python train.py --dataset="photos of arthropod specimens (BIOSCAN-5M)" --bottleneck="denoising" --encoder_head_dim=16 --encoder_parallel_block=false --encoder_conv_stem=false --loss="mse" --residual_init="none" --orthogonalizer="newton_schulz_5" --lr_schedule="wsd_sqrt" --final_lr_fraction=0
Rows from block 5 of the encoder, named by matrix and row number. Rows with one number belong to one attention dimension. Each number is 50 + 10 x the weight over its row's rms, rounded and kept within 0 to 99. All counts start at 0. After the name is the row's rms in percent of the matrix's.
# v: attention query, key and value (stacked) (encoder.blocks.5.attn.qkv.weight, 768x256, the v third), inputs 86-171
# proj: attention output (encoder.blocks.5.attn.proj.weight, 256x256, transposed), outputs 86-171
v.148 065:44 36 52 51 58 62 64 55 46 41 47 55 59 45 55 60 63 51 53 39 48 69 67 55 27 45 60 53 57 51 59 42 52 53 50 52 63 55 54 50 48 47 58 65 57 79 56 57 42 55 52 59 53 54 74 56 29 43 44 54 34 82 58 48 55 27 61 47 61 38 45 56 36 44 43 70 45 50 59 59 45 44 56 47 50 55
proj.148 065:35 64 57 40 34 55 33 44 57 53 21 55 51 43 62 39 43 61 56 47 60 54 28 55 40 58 61 39 54 63 44 48 77 40 23 39 47 49 46 39 46 51 45 41 39 46 34 52 54 50 44 38 63 47 37 40 57 53 45 46 52 47 45 64 41 63 28 38 55 64 52 40 45 57 62 60 53 35 64 52 58 64 43 54 55 39
v.149 064:48 59 51 48 59 35 50 47 42 62 58 35 43 35 42 31 47 46 63 50 42 40 47 36 56 51 60 40 49 49 56 72 53 32 28 48 40 47 50 68 47 56 36 65 67 49 42 62 55 65 53 49 34 27 57 64 38 61 61 59 49 59 46 53 58 61 50 48 43 68 37 44 43 61 55 60 51 47 53 54 42 47 58 54 51 46
proj.149 060:42 48 56 55 29 46 46 55 60 57 33 57 38 25 52 49 47 45 35 52 67 43 50 49 44 58 57 43 51 54 48 31 34 59 37 55 44 47 51 56 63 41 55 58 39 58 30 36 46 50 46 53 77 47 69 42 44 63 57 55 37 55 34 67 58 42 52 54 59 38 48 27 51 50 63 37 29 49 62 57 55 61 48 57 60 56
v.150 073:43 41 72 36 41 55 58 51 33 65 57 52 47 44 51 60 46 44 69 68 32 56 57 67 51 62 47 50 45 49 50 35 50 53 68 41 48 31 61 74 59 48 67 73 50 56 64 45 43 39 43 66 42 53 41 55 56 39 54 58 35 54 43 43 48 34 49 39 46 43 53 58 34 62 45 57 49 63 46 61 49 49 37 51 54 49
proj.150 111:40 53 53 46 22 47 41 46 58 53 31 57 29 47 51 46 44 47 38 52 45 54 53 54 53 56 49 74 49 62 49 60 66 46 48 56 33 39 45 54 53 55 37 45 41 44 32 59 56 51 43 38 49 39 55 46 58 44 58 42 38 48 53 46 43 63 40 47 59 55 34 47 66 57 66 46 29 36 57 56 48 57 54 49 42 43
v.151 063:54 59 43 59 54 34 34 34 50 51 43 56 41 75 34 43 43 56 54 43 65 39 46 59 56 39 73 58 56 38 43 29 44 59 79 54 43 43 40 60 58 40 40 47 56 50 63 51 69 52 63 53 61 41 74 53 65 39 29 44 54 51 49 60 50 65 36 37 57 66 39 55 42 70 39 50 46 60 44 52 45 72 67 63 48 44
proj.151 060:52 31 35 46 61 58 49 34 68 36 39 45 44 54 32 40 40 49 65 61 43 44 60 54 54 57 40 54 32 37 37 62 39 38 48 57 41 49 43 56 63 66 26 50 45 50 37 59 44 52 53 40 50 52 46 31 49 46 59 44 43 27 57 45 65 44 48 46 53 52 56 50 55 50 67 52 62 32 51 41 61 48 47 46 59 68
v.152 066:55 53 53 51 55 44 57 49 46 46 56 54 57 44 42 62 63 41 28 49 46 71 54 61 62 35 53 54 54 38 42 55 45 33 48 44 50 49 27 53 53 47 55 36 39 56 38 49 46 44 44 44 47 57 63 53 48 47 46 34 62 78 60 54 47 66 42 41 59 43 38 40 61 60 66 36 48 40 44 46 50 50 61 45 52 70
proj.152 063:58 48 59 42 77 63 43 41 63 37 44 45 66 53 53 62 38 44 49 58 52 54 39 54 58 48 44 41 51 44 43 53 47 43 35 56 58 51 48 41 48 66 50 66 57 34 56 51 44 62 48 65 40 61 34 35 44 61 46 53 39 35 39 56 60 47 66 49 35 68 36 44 55 54 45 58 71 47 39 48 59 37 39 49 64 41
v.153 063:78 20 39 51 40 39 55 60 48 41 41 56 38 44 40 48 45 42 44 58 44 49 50 62 55 51 46 42 60 43 39 54 52 63 55 57 50 28 46 56 62 67 36 61 45 59 59 37 56 38 67 49 43 55 66 58 72 59 58 63 45 49 48 67 43 65 50 53 26 64 39 53 53 44 53 39 40 51 54 54 48 57 43 46 55 24
proj.153 065:53 61 39 35 29 45 47 48 56 59 53 43 39 40 51 53 56 55 40 54 68 43 45 37 55 49 58 59 59 58 56 48 60 50 42 58 50 46 55 59 50 28 46 48 41 54 33 59 53 53 54 29 62 47 51 41 54 38 26 52 50 46 48 49 36 55 42 57 64 54 46 34 59 35 74 51 52 50 51 23 48 53 46 48 31 56
v.154 072:55 43 56 55 47 58 57 62 48 48 59 51 54 36 39 53 60 48 30 42 52 65 56 55 43 61 53 54 57 39 54 33 43 51 57 51 53 48 46 26 44 36 66 68 56 68 55 43 28 44 43 43 65 48 43 48 34 49 43 47 43 49 60 53 65 51 67 47 58 47 58 46 44 55 60 66 56 47 43 61 52 55 52 65 52 49
proj.154 074:38 57 62 53 57 60 44 52 52 48 48 54 41 64 58 67 45 41 44 48 19 42 45 43 55 44 56 53 44 61 52 59 55 44 61 62 42 54 39 53 50 53 21 43 71 36 58 67 42 47 46 46 57 71 49 45 48 49 52 45 55 48 38 40 45 44 33 36 37 55 57 45 60 54 45 62 57 37 50 38 40 32 63 29 49 60
v.155 077:49 49 57 53 39 57 40 43 48 73 44 54 53 49 57 35 62 60 46 53 56 48 51 53 50 54 29 49 58 52 52 40 43 49 39 37 37 59 69 67 39 49 50 55 53 43 46 60 56 61 54 59 52 49 58 52 55 51 70 61 44 50 65 50 48 46 45 40 80 54 56 53 39 49 55 53 43 69 54 35 43 38 41 55 38 49
proj.155 061:57 63 53 53 46 54 60 46 43 63 49 45 40 44 59 78 57 47 42 43 50 40 55 52 52 53 44 58 42 37 59 50 24 66 40 54 63 53 53 43 44 63 54 33 30 68 46 50 63 29 48 60 43 53 50 40 72 73 53 53 43 66 47 56 49 48 47 42 41 44 56 44 49 43 45 65 49 42 44 49 62 54 44 43 52 47
v.156 073:45 59 59 55 43 53 51 49 35 48 57 60 45 47 49 58 46 58 50 56 61 42 39 52 34 57 38 41 53 51 57 49 40 54 55 50 59 38 59 52 56 59 48 47 60 60 42 53 53 34 43 47 39 38 55 43 56 34 50 22 41 46 51 46 57 37 35 26 55 77 50 38 51 52 38 34 51 56 45 47 38 63 67 47 44 60
proj.156 084:33 59 49 67 32 31 54 48 62 64 62 61 56 34 59 29 74 45 38 36 45 51 59 42 60 39 66 50 32 57 51 36 71 46 56 41 46 48 52 35 56 49 59 40 45 55 59 33 57 57 56 36 56 35 61 43 46 57 53 66 61 49 54 63 36 59 59 37 63 40 47 49 47 43 57 37 52 41 62 57 59 59 50 64 51 47
v.157 063:59 45 59 30 56 51 53 56 48 51 69 51 37 69 51 49 38 59 56 56 53 48 53 30 55 45 52 68 59 74 54 48 40 48 59 58 43 40 39 62 48 58 50 50 57 59 52 43 50 61 54 56 57 38 51 50 50 46 57 34 53 62 51 34 51 52 31 52 59 40 50 77 32 52 43 47 50 48 41 50 55 70 43 42 49 30
proj.157 064:48 43 38 56 38 33 35 53 69 38 52 63 54 48 56 41 76 62 44 56 47 63 69 64 45 40 46 44 37 53 48 58 49 43 46 49 33 51 52 44 54 75 40 45 68 22 31 52 44 66 48 60 51 36 38 39 54 44 65 41 51 39 42 67 45 66 47 50 60 46 50 48 71 44 62 47 55 37 65 45 64 68 57 52 45 68
v.158 067:38 49 40 54 69 44 74 38 62 61 50 50 38 21 35 37 61 57 47 59 47 53 43 52 32 37 51 51 66 55 44 52 58 45 50 50 56 64 46 54 42 28 39 37 38 49 42 61 27 49 53 60 57 45 45 57 58 60 63 58 46 35 51 41 39 51 42 52 44 37 32 45 50 27 56 43 58 64 45 44 57 58 36 60 57 46
proj.158 066:57 58 41 50 31 50 54 47 64 60 47 37 41 55 69 51 55 30 54 56 50 41 32 40 55 49 73 45 63 52 55 44 40 70 48 50 59 42 58 54 57 41 54 60 57 60 57 52 68 47 66 28 53 40 67 43 44 73 41 46 66 76 50 56 47 47 45 62 44 64 56 54 43 47 43 38 52 60 56 41 38 40 57 44 57 49
v.159 084:44 55 56 55 49 48 40 40 55 58 58 51 39 42 77 29 49 39 64 51 65 52 53 35 49 69 23 37 44 77 51 47 37 50 46 48 48 55 69 58 46 48 34 36 46 51 39 57 80 61 41 36 59 48 49 38 51 32 43 32 44 36 53 46 46 56 41 47 46 37 44 47 50 62 57 46 53 45 63 41 48 51 59 48 55 63
proj.159 106:59 57 30 55 56 64 63 39 44 56 53 49 63 36 54 64 49 45 46 43 41 48 59 60 47 43 61 43 45 35 54 46 29 50 47 63 39 54 42 62 43 37 62 55 52 58 53 62 39 40 53 61 45 62 47 49 53 67 45 60 49 56 52 55 60 55 62 44 38 48 53 47 39 57 23 48 47 50 27 52 45 49 37 42 56 38
v.160 078:49 65 25 55 40 48 41 45 55 40 53 45 42 52 41 60 41 70 65 42 39 75 34 69 58 65 40 41 51 41 57 50 31 40 39 30 65 40 51 55 49 46 49 64 64 49 35 61 58 51 40 43 58 39 49 56 72 48 33 42 55 70 46 52 45 57 43 53 69 67 46 46 40 52 49 61 41 43 37 56 46 40 42 52 55 64
proj.160 066:54 52 49 37 69 41 45 59 51 40 55 59 38 51 61 44 66 62 37 67 42 65 74 35 59 41 63 48 33 49 57 53 43 54 65 48 59 58 46 53 38 68 48 36 36 54 50 60 47 60 47 58 29 47 57 44 66 44 62 41 49 19 52 52 53 48 51 55 45 42 57 52 70 45 51 67 73 58 45 51 55 79 70 55 58 64
v.161 075:45 54 82 49 52 49 66 56 57 51 49 62 37 53 49 36 72 56 41 57 47 59 33 49 61 44 45 35 47 66 44 47 59 56 54 54 43 46 43 49 46 65 44 58 59 55 63 53 52 57 58 50 61 59 50 55 76 52 56 50 71 38 60 52 48 50 39 44 72 52 33 67 42 55 51 43 53 70 56 56 45 39 65 60 55 51
proj.161 062:53 44 48 46 62 62 43 36 33 45 46 58 60 53 36 57 51 50 61 50 44 49 44 48 40 49 44 36 52 29 46 62 41 36 62 56 58 66 49 35 54 47 55 49 50 33 48 55 46 62 56 72 51 47 34 36 40 76 52 46 45 50 61 59 60 42 43 68 37 35 38 58 53 42 43 56 61 48 43 54 57 38 42 59 54 52
v.162 076:61 52 74 52 43 51 53 45 51 52 45 50 37 48 60 53 47 51 69 57 38 52 49 48 39 50 49 66 57 30 43 44 51 27 50 49 66 52 55 64 48 61 31 44 60 81 54 58 55 57 57 38 43 49 50 45 57 43 70 50 73 48 55 52 57 47 43 58 40 60 49 47 33 41 56 66 28 56 43 57 35 44 53 43 52 45
proj.162 064:38 44 53 50 53 59 53 40 51 43 46 45 68 64 51 37 38 61 36 36 57 55 52 59 31 45 46 49 39 39 52 61 52 54 52 49 34 56 36 39 67 59 45 47 50 24 59 62 34 55 52 72 49 56 32 57 41 49 49 50 54 29 52 69 53 42 54 55 36 56 53 65 58 48 39 45 70 47 50 57 60 52 46 59 55 42
v.163 078:39 43 51 48 48 64 58 52 53 44 50 48 62 68 52 29 35 47 60 44 46 64 46 71 62 53 46 61 41 59 42 54 57 47 29 39 63 54 35 61 46 66 55 44 60 45 34 47 52 39 59 50 54 49 56 47 59 53 48 43 64 38 57 41 50 56 51 57 58 57 33 32 53 63 53 51 47 47 35 61 49 42 56 45 45 71
proj.163 070:59 55 52 59 80 62 35 60 40 33 41 49 40 67 51 58 58 71 51 45 58 41 55 46 48 41 41 47 55 29 48 56 40 35 52 57 41 50 55 32 46 57 49 51 61 41 54 43 48 55 59 78 39 77 38 58 58 44 48 60 53 38 58 39 48 50 52 47 31 45 46 59 75 60 40 62 60 52 47 59 49 57 52 50 69 46
v.164 075:49 44 52 47 55 49 69 41 49 43 66 60 56 43 53 49 61 58 62 46 38 45 25 55 53 64 43 41 28 41 47 62 48 43 51 38 55 48 34 48 42 59 39 55 52 69 46 58 63 50 51 48 47 49 32 59 66 55 46 33 66 55 56 38 45 64 49 52 47 56 60 55 29 58 62 32 38 58 45 48 54 30 57 37 47 64
proj.164 063:46 55 50 41 55 47 42 48 59 67 46 50 66 58 53 61 51 52 45 49 52 64 63 48 43 31 64 32 52 49 49 60 47 50 58 45 56 52 52 57 56 66 43 40 40 48 45 52 24 52 37 56 51 52 61 27 66 39 57 50 62 08 32 59 59 34 55 45 42 55 48 62 54 56 39 57 70 61 55 68 45 65 52 46 41 47
v.165 077:46 57 41 57 56 40 83 59 60 44 30 39 57 44 63 38 51 51 47 39 50 49 42 60 42 59 46 43 58 55 60 62 53 52 41 58 59 59 56 44 40 42 51 59 55 55 46 55 73 54 65 30 58 49 41 34 54 63 71 67 69 55 50 46 58 54 51 55 54 51 41 56 44 47 46 68 43 58 41 36 33 40 55 34 63 82
proj.165 062:39 52 41 58 67 50 48 44 57 61 55 48 45 71 57 44 65 38 57 63 35 44 47 62 52 48 41 43 19 26 40 45 51 37 52 59 70 50 32 43 57 61 42 62 58 39 46 45 34 39 57 69 42 47 49 54 54 41 39 40 32 24 43 53 62 50 49 51 47 44 49 53 56 58 44 56 72 39 59 52 45 56 40 48 30 36
v.166 082:37 49 47 46 31 57 59 62 59 38 27 52 34 64 40 60 34 52 58 44 44 50 48 51 45 46 74 56 54 47 47 55 45 38 43 38 44 61 57 41 52 40 52 48 54 51 55 42 61 47 42 46 68 49 81 49 42 40 50 59 51 56 58 58 50 59 44 49 53 64 59 45 54 30 51 47 45 56 47 50 47 42 60 38 70 81
proj.166 063:57 44 53 27 60 40 24 57 42 50 42 54 61 52 45 47 63 47 50 37 39 54 54 55 54 58 41 58 56 42 65 48 53 43 57 56 57 35 22 37 46 59 33 41 38 30 50 56 36 55 47 66 37 55 19 44 40 58 66 50 47 37 54 53 35 58 42 28 35 47 46 49 56 60 51 58 59 31 63 67 56 51 47 65 41 50
v.167 078:48 67 59 62 54 40 43 44 63 55 49 55 38 41 39 57 42 48 68 54 40 47 49 50 38 59 70 42 37 36 51 42 39 52 59 43 37 35 70 61 44 70 42 38 54 49 42 63 54 41 29 57 62 58 77 58 55 51 51 29 33 59 68 55 57 57 42 49 44 44 71 45 39 51 61 38 54 50 42 56 56 42 47 49 63 52
proj.167 070:45 54 45 31 37 38 49 44 43 54 45 32 49 40 58 51 43 45 43 46 58 54 65 43 46 44 67 72 49 54 57 42 62 50 59 43 59 45 45 50 55 40 58 47 39 57 51 53 46 51 40 39 33 42 41 45 44 40 49 50 65 40 45 39 50 48 49 51 57 63 38 57 41 45 55 47 48 53 67 54 55 23 81 50 32 46
v.168 089:69 57 59 41 65 48 46 52 52 53 54 47 38 56 37 63 44 47 34 70 59 55 47 45 63 60 44 61 49 46 50 65 56 59 43 43 35 69 58 51 43 61 48 48 51 37 56 37 51 51 52 52 25 45 53 68 51 43 50 57 56 37 43 44 55 37 65 59 62 36 64 61 42 40 45 62 44 42 49 55 68 49 56 64 53 52
proj.168 062:30 45 47 53 45 39 56 53 40 60 44 51 64 47 57 54 33 36 67 56 49 46 60 50 62 48 47 48 45 60 69 42 32 56 49 52 25 37 50 69 56 59 46 64 55 53 75 37 39 58 46 54 50 61 38 41 39 73 43 40 39 64 64 45 57 52 65 46 20 67 49 57 56 67 55 52 49 52 44 40 54 44 49 47 33 67
v.169 075:55 60 44 53 52 48 45 41 54 42 56 38 43 37 44 59 49 30 40 51 49 56 56 37 42 43 48 48 45 37 42 28 52 51 45 54 46 54 58 52 51 66 37 35 30 70 52 48 39 56 55 64 40 48 38 58 61 43 59 54 48 41 31 57 46 46 30 48 29 62 51 49 49 55 44 41 53 45 59 57 68 54 60 35 54 58
proj.169 056:52 59 63 36 43 56 55 38 39 76 47 57 52 62 45 48 67 58 48 49 64 61 31 64 39 61 47 30 53 71 28 63 49 48 29 36 50 31 67 51 61 38 47 47 61 59 47 57 48 41 49 50 71 62 43 32 70 59 43 40 59 48 53 47 42 40 53 45 49 64 47 53 38 40 49 66 54 67 65 37 40 48 27 62 64 59
v.170 091:46 25 43 43 46 58 61 44 58 67 62 62 39 50 68 59 44 43 49 36 51 48 45 53 38 57 61 51 54 49 56 47 57 44 59 74 57 47 31 50 50 59 40 48 46 56 58 54 61 62 55 30 58 41 42 43 54 38 43 56 45 56 56 53 32 37 40 55 59 53 68 40 50 60 55 57 40 56 58 39 47 42 46 51 45 35
proj.170 109:49 49 50 70 81 54 44 49 52 42 38 67 56 54 54 52 60 53 62 44 43 66 65 54 58 30 48 52 34 33 50 57 37 50 56 31 48 59 49 37 45 55 37 47 55 44 52 38 41 56 57 79 48 56 39 52 56 49 40 55 46 27 40 59 63 64 65 33 50 61 46 56 55 46 44 50 53 51 49 50 51 55 49 43 51 58
v.171 071:46 47 27 50 40 50 59 46 43 57 23 24 84 56 48 56 40 55 34 42 52 40 49 41 42 53 55 49 29 45 33 54 33 42 57 44 52 47 38 66 61 48 65 33 49 67 39 52 45 54 33 52 55 50 51 39 40 60 43 50 46 51 55 44 45 46 34 69 51 56 43 39 59 59 69 36 68 60 50 59 65 51 33 55 49 51
proj.171 055:52 56 55 52 77 56 53 56 39 31 59 48 54 52 41 51 55 53 58 37 50 56 53 58 41 25 37 60 56 49 51 51 54 42 48 57 39 47 52 40 37 45 41 58 59 54 63 55 26 63 52 71 45 58 33 62 54 49 46 43 60 56 40 42 38 45 64 37 36 57 68 46 33 57 40 55 55 42 49 49 66 43 64 44 55 75
v.172 084:29 60 44 66 35 55 52 64 50 52 30 27 68 50 67 45 47 64 23 45 62 35 55 39 49 43 58 41 46 52 33 51 33 50 50 46 42 44 46 65 33 42 54 37 37 67 46 39 51 63 46 37 48 64 48 52 28 43 51 65 50 31 62 55 49 37 46 49 54 33 37 56 45 30 52 44 48 58 56 54 58 54 57 71 49 44
proj.172 077:58 45 51 49 79 61 52 49 45 40 68 66 50 64 40 66 50 47 73 33 53 65 43 50 39 39 36 50 50 37 46 60 49 25 67 63 54 51 46 35 58 53 48 64 66 34 65 53 33 37 64 84 34 56 27 39 48 51 49 48 47 46 57 55 55 40 56 55 39 52 57 53 54 60 43 56 52 43 45 53 55 45 37 44 55 65
v.173 090:36 48 56 43 26 54 53 47 40 34 34 54 58 50 61 49 71 64 50 41 55 66 34 67 59 60 52 46 49 63 63 36 58 54 52 55 50 52 36 56 37 45 38 43 33 82 60 50 43 46 47 44 54 49 51 50 78 56 53 26 54 42 47 43 47 39 55 73 57 34 25 52 60 45 50 44 49 48 44 54 34 38 38 63 53 47
proj.173 111:57 55 43 75 77 49 66 50 40 49 66 50 58 58 44 70 50 53 59 49 53 44 50 41 45 42 56 38 47 27 47 61 39 44 67 51 44 73 57 51 52 51 58 64 59 49 50 63 47 52 52 82 39 53 56 60 45 57 45 60 43 45 42 56 71 46 71 52 31 45 56 61 53 63 36 59 60 63 30 57 61 48 53 45 57 57
v.174 075:35 44 39 55 47 59 40 50 55 37 42 35 56 57 72 66 48 72 59 33 47 55 70 43 40 44 36 40 52 48 55 37 41 36 47 48 47 43 64 43 39 64 38 55 41 66 70 47 48 60 49 43 70 59 69 61 65 49 62 55 47 61 54 52 53 62 44 54 49 65 49 46 67 55 62 52 38 59 50 69 43 70 69 67 65 47
proj.174 055:61 45 58 50 54 54 62 46 60 47 39 55 38 35 44 34 63 69 58 38 47 44 53 66 55 42 46 63 67 28 44 54 25 50 54 60 43 48 42 31 51 53 56 46 39 39 43 63 60 56 43 63 49 47 32 77 51 58 52 38 42 39 74 63 56 35 41 61 44 51 50 32 51 48 46 45 63 53 64 43 43 39 41 55 50 50
v.175 081:24 45 33 51 69 51 54 48 41 49 56 53 68 72 64 24 50 72 65 30 69 45 57 72 63 72 52 52 44 51 64 50 57 50 47 39 62 46 37 40 46 53 49 48 50 36 46 50 41 47 56 40 60 47 29 47 55 63 50 48 39 48 43 29 47 63 61 55 62 59 73 47 54 51 41 49 46 50 59 45 49 67 69 55 55 34
proj.175 064:64 51 50 62 56 40 64 52 71 50 48 46 38 33 51 44 49 55 46 51 32 42 68 39 33 55 57 53 56 64 38 51 39 57 51 62 42 50 59 42 54 36 62 53 50 52 51 53 48 64 51 41 40 48 63 53 55 37 50 60 55 54 47 39 53 44 42 36 55 48 55 49 34 54 46 49 44 45 49 51 39 36 39 51 58 51
v.176 147:60 61 54 62 68 53 30 54 61 66 45 60 44 63 44 46 60 52 49 12 51 46 61 37 51 44 64 47 54 58 57 52 58 51 49 55 49 60 49 51 62 51 43 50 49 50 57 53 33 39 52 55 50 64 37 27 42 47 36 35 48 62 37 38 41 42 65 50 56 41 66 65 37 40 42 48 57 47 60 43 35 45 29 45 55 38
proj.176 135:37 47 43 51 19 52 51 47 65 49 51 42 46 48 62 49 38 35 29 69 41 41 59 49 47 60 50 44 54 56 53 43 59 58 52 65 55 50 51 55 31 48 47 43 43 49 27 44 66 59 34 42 69 39 64 60 46 42 53 52 52 49 58 62 52 69 46 50 50 62 34 47 59 46 58 41 52 50 47 48 57 48 62 49 34 32
v.177 146:52 33 36 47 48 34 48 54 36 52 56 46 37 38 51 39 67 55 48 33 59 57 42 55 56 47 56 55 32 39 55 54 42 55 44 46 68 64 57 63 76 40 61 40 28 56 46 54 58 47 50 43 62 50 40 55 57 60 57 63 61 50 53 29 40 39 45 50 58 51 48 38 50 43 51 43 43 49 55 35 32 51 62 44 46 45
proj.177 162:44 62 47 55 51 68 48 58 63 49 48 42 62 64 66 58 52 50 55 41 46 55 64 47 57 57 35 61 61 68 55 40 26 42 56 58 49 22 52 41 46 62 46 72 55 45 55 41 44 41 34 58 37 47 44 67 51 47 53 47 28 42 43 61 56 39 52 43 39 41 47 67 49 57 61 57 34 51 54 59 64 31 33 44 44 59
v.178 133:62 41 39 54 42 26 66 51 53 56 60 48 47 36 38 55 41 51 53 78 39 57 44 58 46 31 54 62 39 57 40 33 52 46 41 68 42 60 63 51 58 60 69 42 42 55 53 54 60 48 59 32 58 54 59 72 59 42 55 51 65 56 57 44 58 37 42 36 44 70 66 38 47 53 48 55 57 60 47 31 41 50 47 60 50 39
proj.178 132:45 59 52 42 53 54 39 55 43 36 49 50 61 55 57 48 53 64 56 44 62 62 45 53 49 59 39 45 50 59 40 62 40 31 62 35 62 31 42 45 48 57 51 69 47 46 59 48 39 42 40 60 34 42 41 50 53 48 52 57 48 40 50 44 43 49 54 37 52 42 45 54 49 55 63 56 32 36 63 50 58 57 45 36 51 72
v.179 120:47 51 48 35 32 68 65 50 65 37 50 44 52 43 44 54 48 41 51 72 44 54 59 37 64 55 42 43 66 37 52 37 47 61 38 51 37 44 66 41 33 37 41 54 48 51 51 57 41 54 33 53 46 42 61 64 44 37 52 51 49 52 50 56 57 60 51 54 39 38 46 46 63 37 56 52 40 67 51 62 71 51 65 56 62 69
proj.179 098:56 50 53 56 93 43 39 63 31 59 50 65 65 69 36 54 47 57 58 50 54 49 24 64 34 41 38 56 51 39 50 60 46 46 59 55 49 53 32 45 49 67 53 50 59 39 44 43 47 49 74 68 43 64 44 45 44 56 52 50 53 39 40 54 53 44 52 56 51 42 51 46 54 53 40 50 74 48 40 57 46 59 36 48 58 56
v.180 125:55 59 49 73 43 55 51 53 62 46 62 68 55 49 47 59 30 52 46 49 44 56 58 44 56 30 48 49 46 53 59 40 61 47 46 68 39 57 45 33 44 56 54 60 47 48 51 58 54 80 60 42 56 62 63 54 40 43 44 44 47 56 55 48 58 46 64 39 51 59 60 45 49 52 42 56 58 44 43 42 44 65 40 32 53 46
proj.180 110:45 57 56 32 47 36 47 40 47 47 48 50 43 50 48 36 50 54 56 63 67 37 47 45 47 52 52 37 42 57 39 60 72 57 54 34 60 59 37 54 37 41 52 47 59 45 28 45 63 45 46 56 51 33 52 36 52 38 54 56 65 44 52 49 38 70 34 52 60 44 37 34 47 45 60 46 55 35 62 45 36 64 64 53 49 59
v.181 141:43 56 64 58 66 53 47 44 44 48 48 53 64 71 56 59 43 52 43 62 60 54 46 50 43 39 58 42 56 63 44 57 36 43 55 48 50 37 39 53 40 53 43 61 61 52 56 41 49 53 62 50 49 49 50 31 51 51 53 34 44 36 50 60 67 49 48 70 51 56 59 58 34 67 58 46 69 40 33 50 57 37 42 37 36 43
proj.181 141:59 38 49 53 36 43 60 48 42 47 58 57 38 25 31 47 52 46 46 54 54 51 60 48 45 52 65 34 44 32 58 49 77 52 52 51 44 83 62 55 60 40 58 28 46 60 50 59 59 52 59 43 52 57 57 43 43 41 50 60 66 68 60 38 38 64 61 47 53 65 55 33 50 46 28 51 49 61 53 40 34 62 75 48 51 42
v.182 151:53 54 54 47 52 43 57 57 61 62 44 50 41 65 59 52 45 57 50 35 37 31 64 56 40 44 47 61 68 65 45 50 43 62 48 59 52 44 51 48 32 59 44 18 60 43 56 47 54 32 42 61 64 40 55 42 58 50 40 58 37 61 55 52 47 38 49 27 64 46 54 65 44 53 65 54 55 48 61 53 55 58 35 70 52 45
proj.182 126:45 55 46 62 51 50 67 51 49 39 51 59 70 35 31 59 61 37 47 67 54 58 44 40 47 42 65 52 47 33 66 40 59 45 48 65 55 55 60 52 59 43 47 68 60 58 70 40 31 59 38 39 34 63 61 63 36 43 64 42 63 50 46 41 70 63 59 67 43 54 53 58 48 44 39 41 61 63 50 53 44 40 70 48 44 41
v.183 131:42 49 55 65 59 26 46 46 55 70 51 43 38 62 60 43 47 66 51 37 54 52 48 50 39 38 65 65 65 64 50 59 48 30 51 59 49 63 47 43 47 62 61 49 52 49 41 48 65 27 59 46 65 49 45 44 54 57 49 51 50 52 41 52 59 52 47 33 55 76 53 41 23 47 60 62 62 53 49 25 40 62 30 40 52 24
proj.183 116:49 66 54 40 31 61 48 43 57 44 55 44 48 47 46 50 49 39 34 59 36 69 68 54 55 51 62 43 48 55 62 47 61 44 41 43 45 39 53 49 45 55 35 56 44 59 53 41 34 60 32 51 37 50 65 65 41 24 58 51 54 39 59 40 46 56 72 50 41 51 44 51 66 64 50 44 31 39 62 52 59 44 62 41 44 60
v.184 100:37 49 49 31 37 75 59 46 61 34 37 37 59 61 49 66 44 52 47 81 47 50 45 43 52 62 44 46 65 44 47 27 61 58 44 45 35 40 54 45 35 57 48 61 58 39 54 45 55 44 56 58 26 44 56 68 33 37 54 59 55 30 46 59 54 75 42 66 41 53 55 43 62 51 43 42 54 58 52 63 74 44 66 57 44 77
proj.184 073:60 38 53 45 79 34 42 56 39 65 47 64 37 37 33 43 43 52 56 47 63 50 38 63 39 44 55 50 48 35 45 55 52 53 45 46 37 59 44 49 57 47 57 33 45 46 45 51 52 61 69 44 59 58 43 30 55 53 45 48 44 68 60 43 54 46 52 54 59 43 57 57 45 47 45 48 57 58 32 50 44 56 39 55 71 40
v.185 116:47 40 54 57 55 54 57 38 48 42 44 41 67 49 34 47 47 43 50 82 68 63 49 32 58 57 67 35 41 42 48 37 41 42 42 46 44 47 42 56 58 32 52 89 50 56 47 47 34 51 53 43 46 62 50 58 43 44 64 42 51 46 37 45 71 61 50 69 34 65 64 56 55 48 44 53 66 55 35 63 51 34 64 43 49 46
proj.185 077:46 42 45 41 46 37 27 48 36 61 48 46 27 58 60 45 43 56 55 48 52 41 46 67 53 49 37 43 49 57 41 70 66 47 64 29 47 53 52 60 55 51 58 24 40 52 34 71 65 47 60 52 57 42 45 27 53 54 31 60 48 54 65 51 33 49 47 43 58 63 49 29 42 61 44 51 39 43 47 34 51 82 39 51 57 53
v.186 122:55 42 46 56 40 44 43 42 56 45 56 60 49 45 37 53 41 57 60 72 55 62 40 51 52 46 64 57 35 47 44 40 62 46 48 69 43 55 43 44 47 53 62 59 54 53 40 55 58 49 57 38 40 58 58 64 45 36 68 53 68 46 51 45 70 48 42 40 44 80 72 41 37 50 45 59 52 60 42 39 37 52 64 47 50 36
proj.186 104:53 59 55 29 50 40 46 51 49 49 45 33 35 48 59 44 49 54 58 37 60 49 55 42 47 58 44 44 48 66 38 56 50 49 58 20 53 46 58 54 50 52 48 62 34 39 50 49 51 47 51 47 48 29 57 49 63 55 41 59 37 54 46 57 30 50 51 33 59 36 35 47 58 58 66 50 38 22 74 56 55 65 34 41 56 65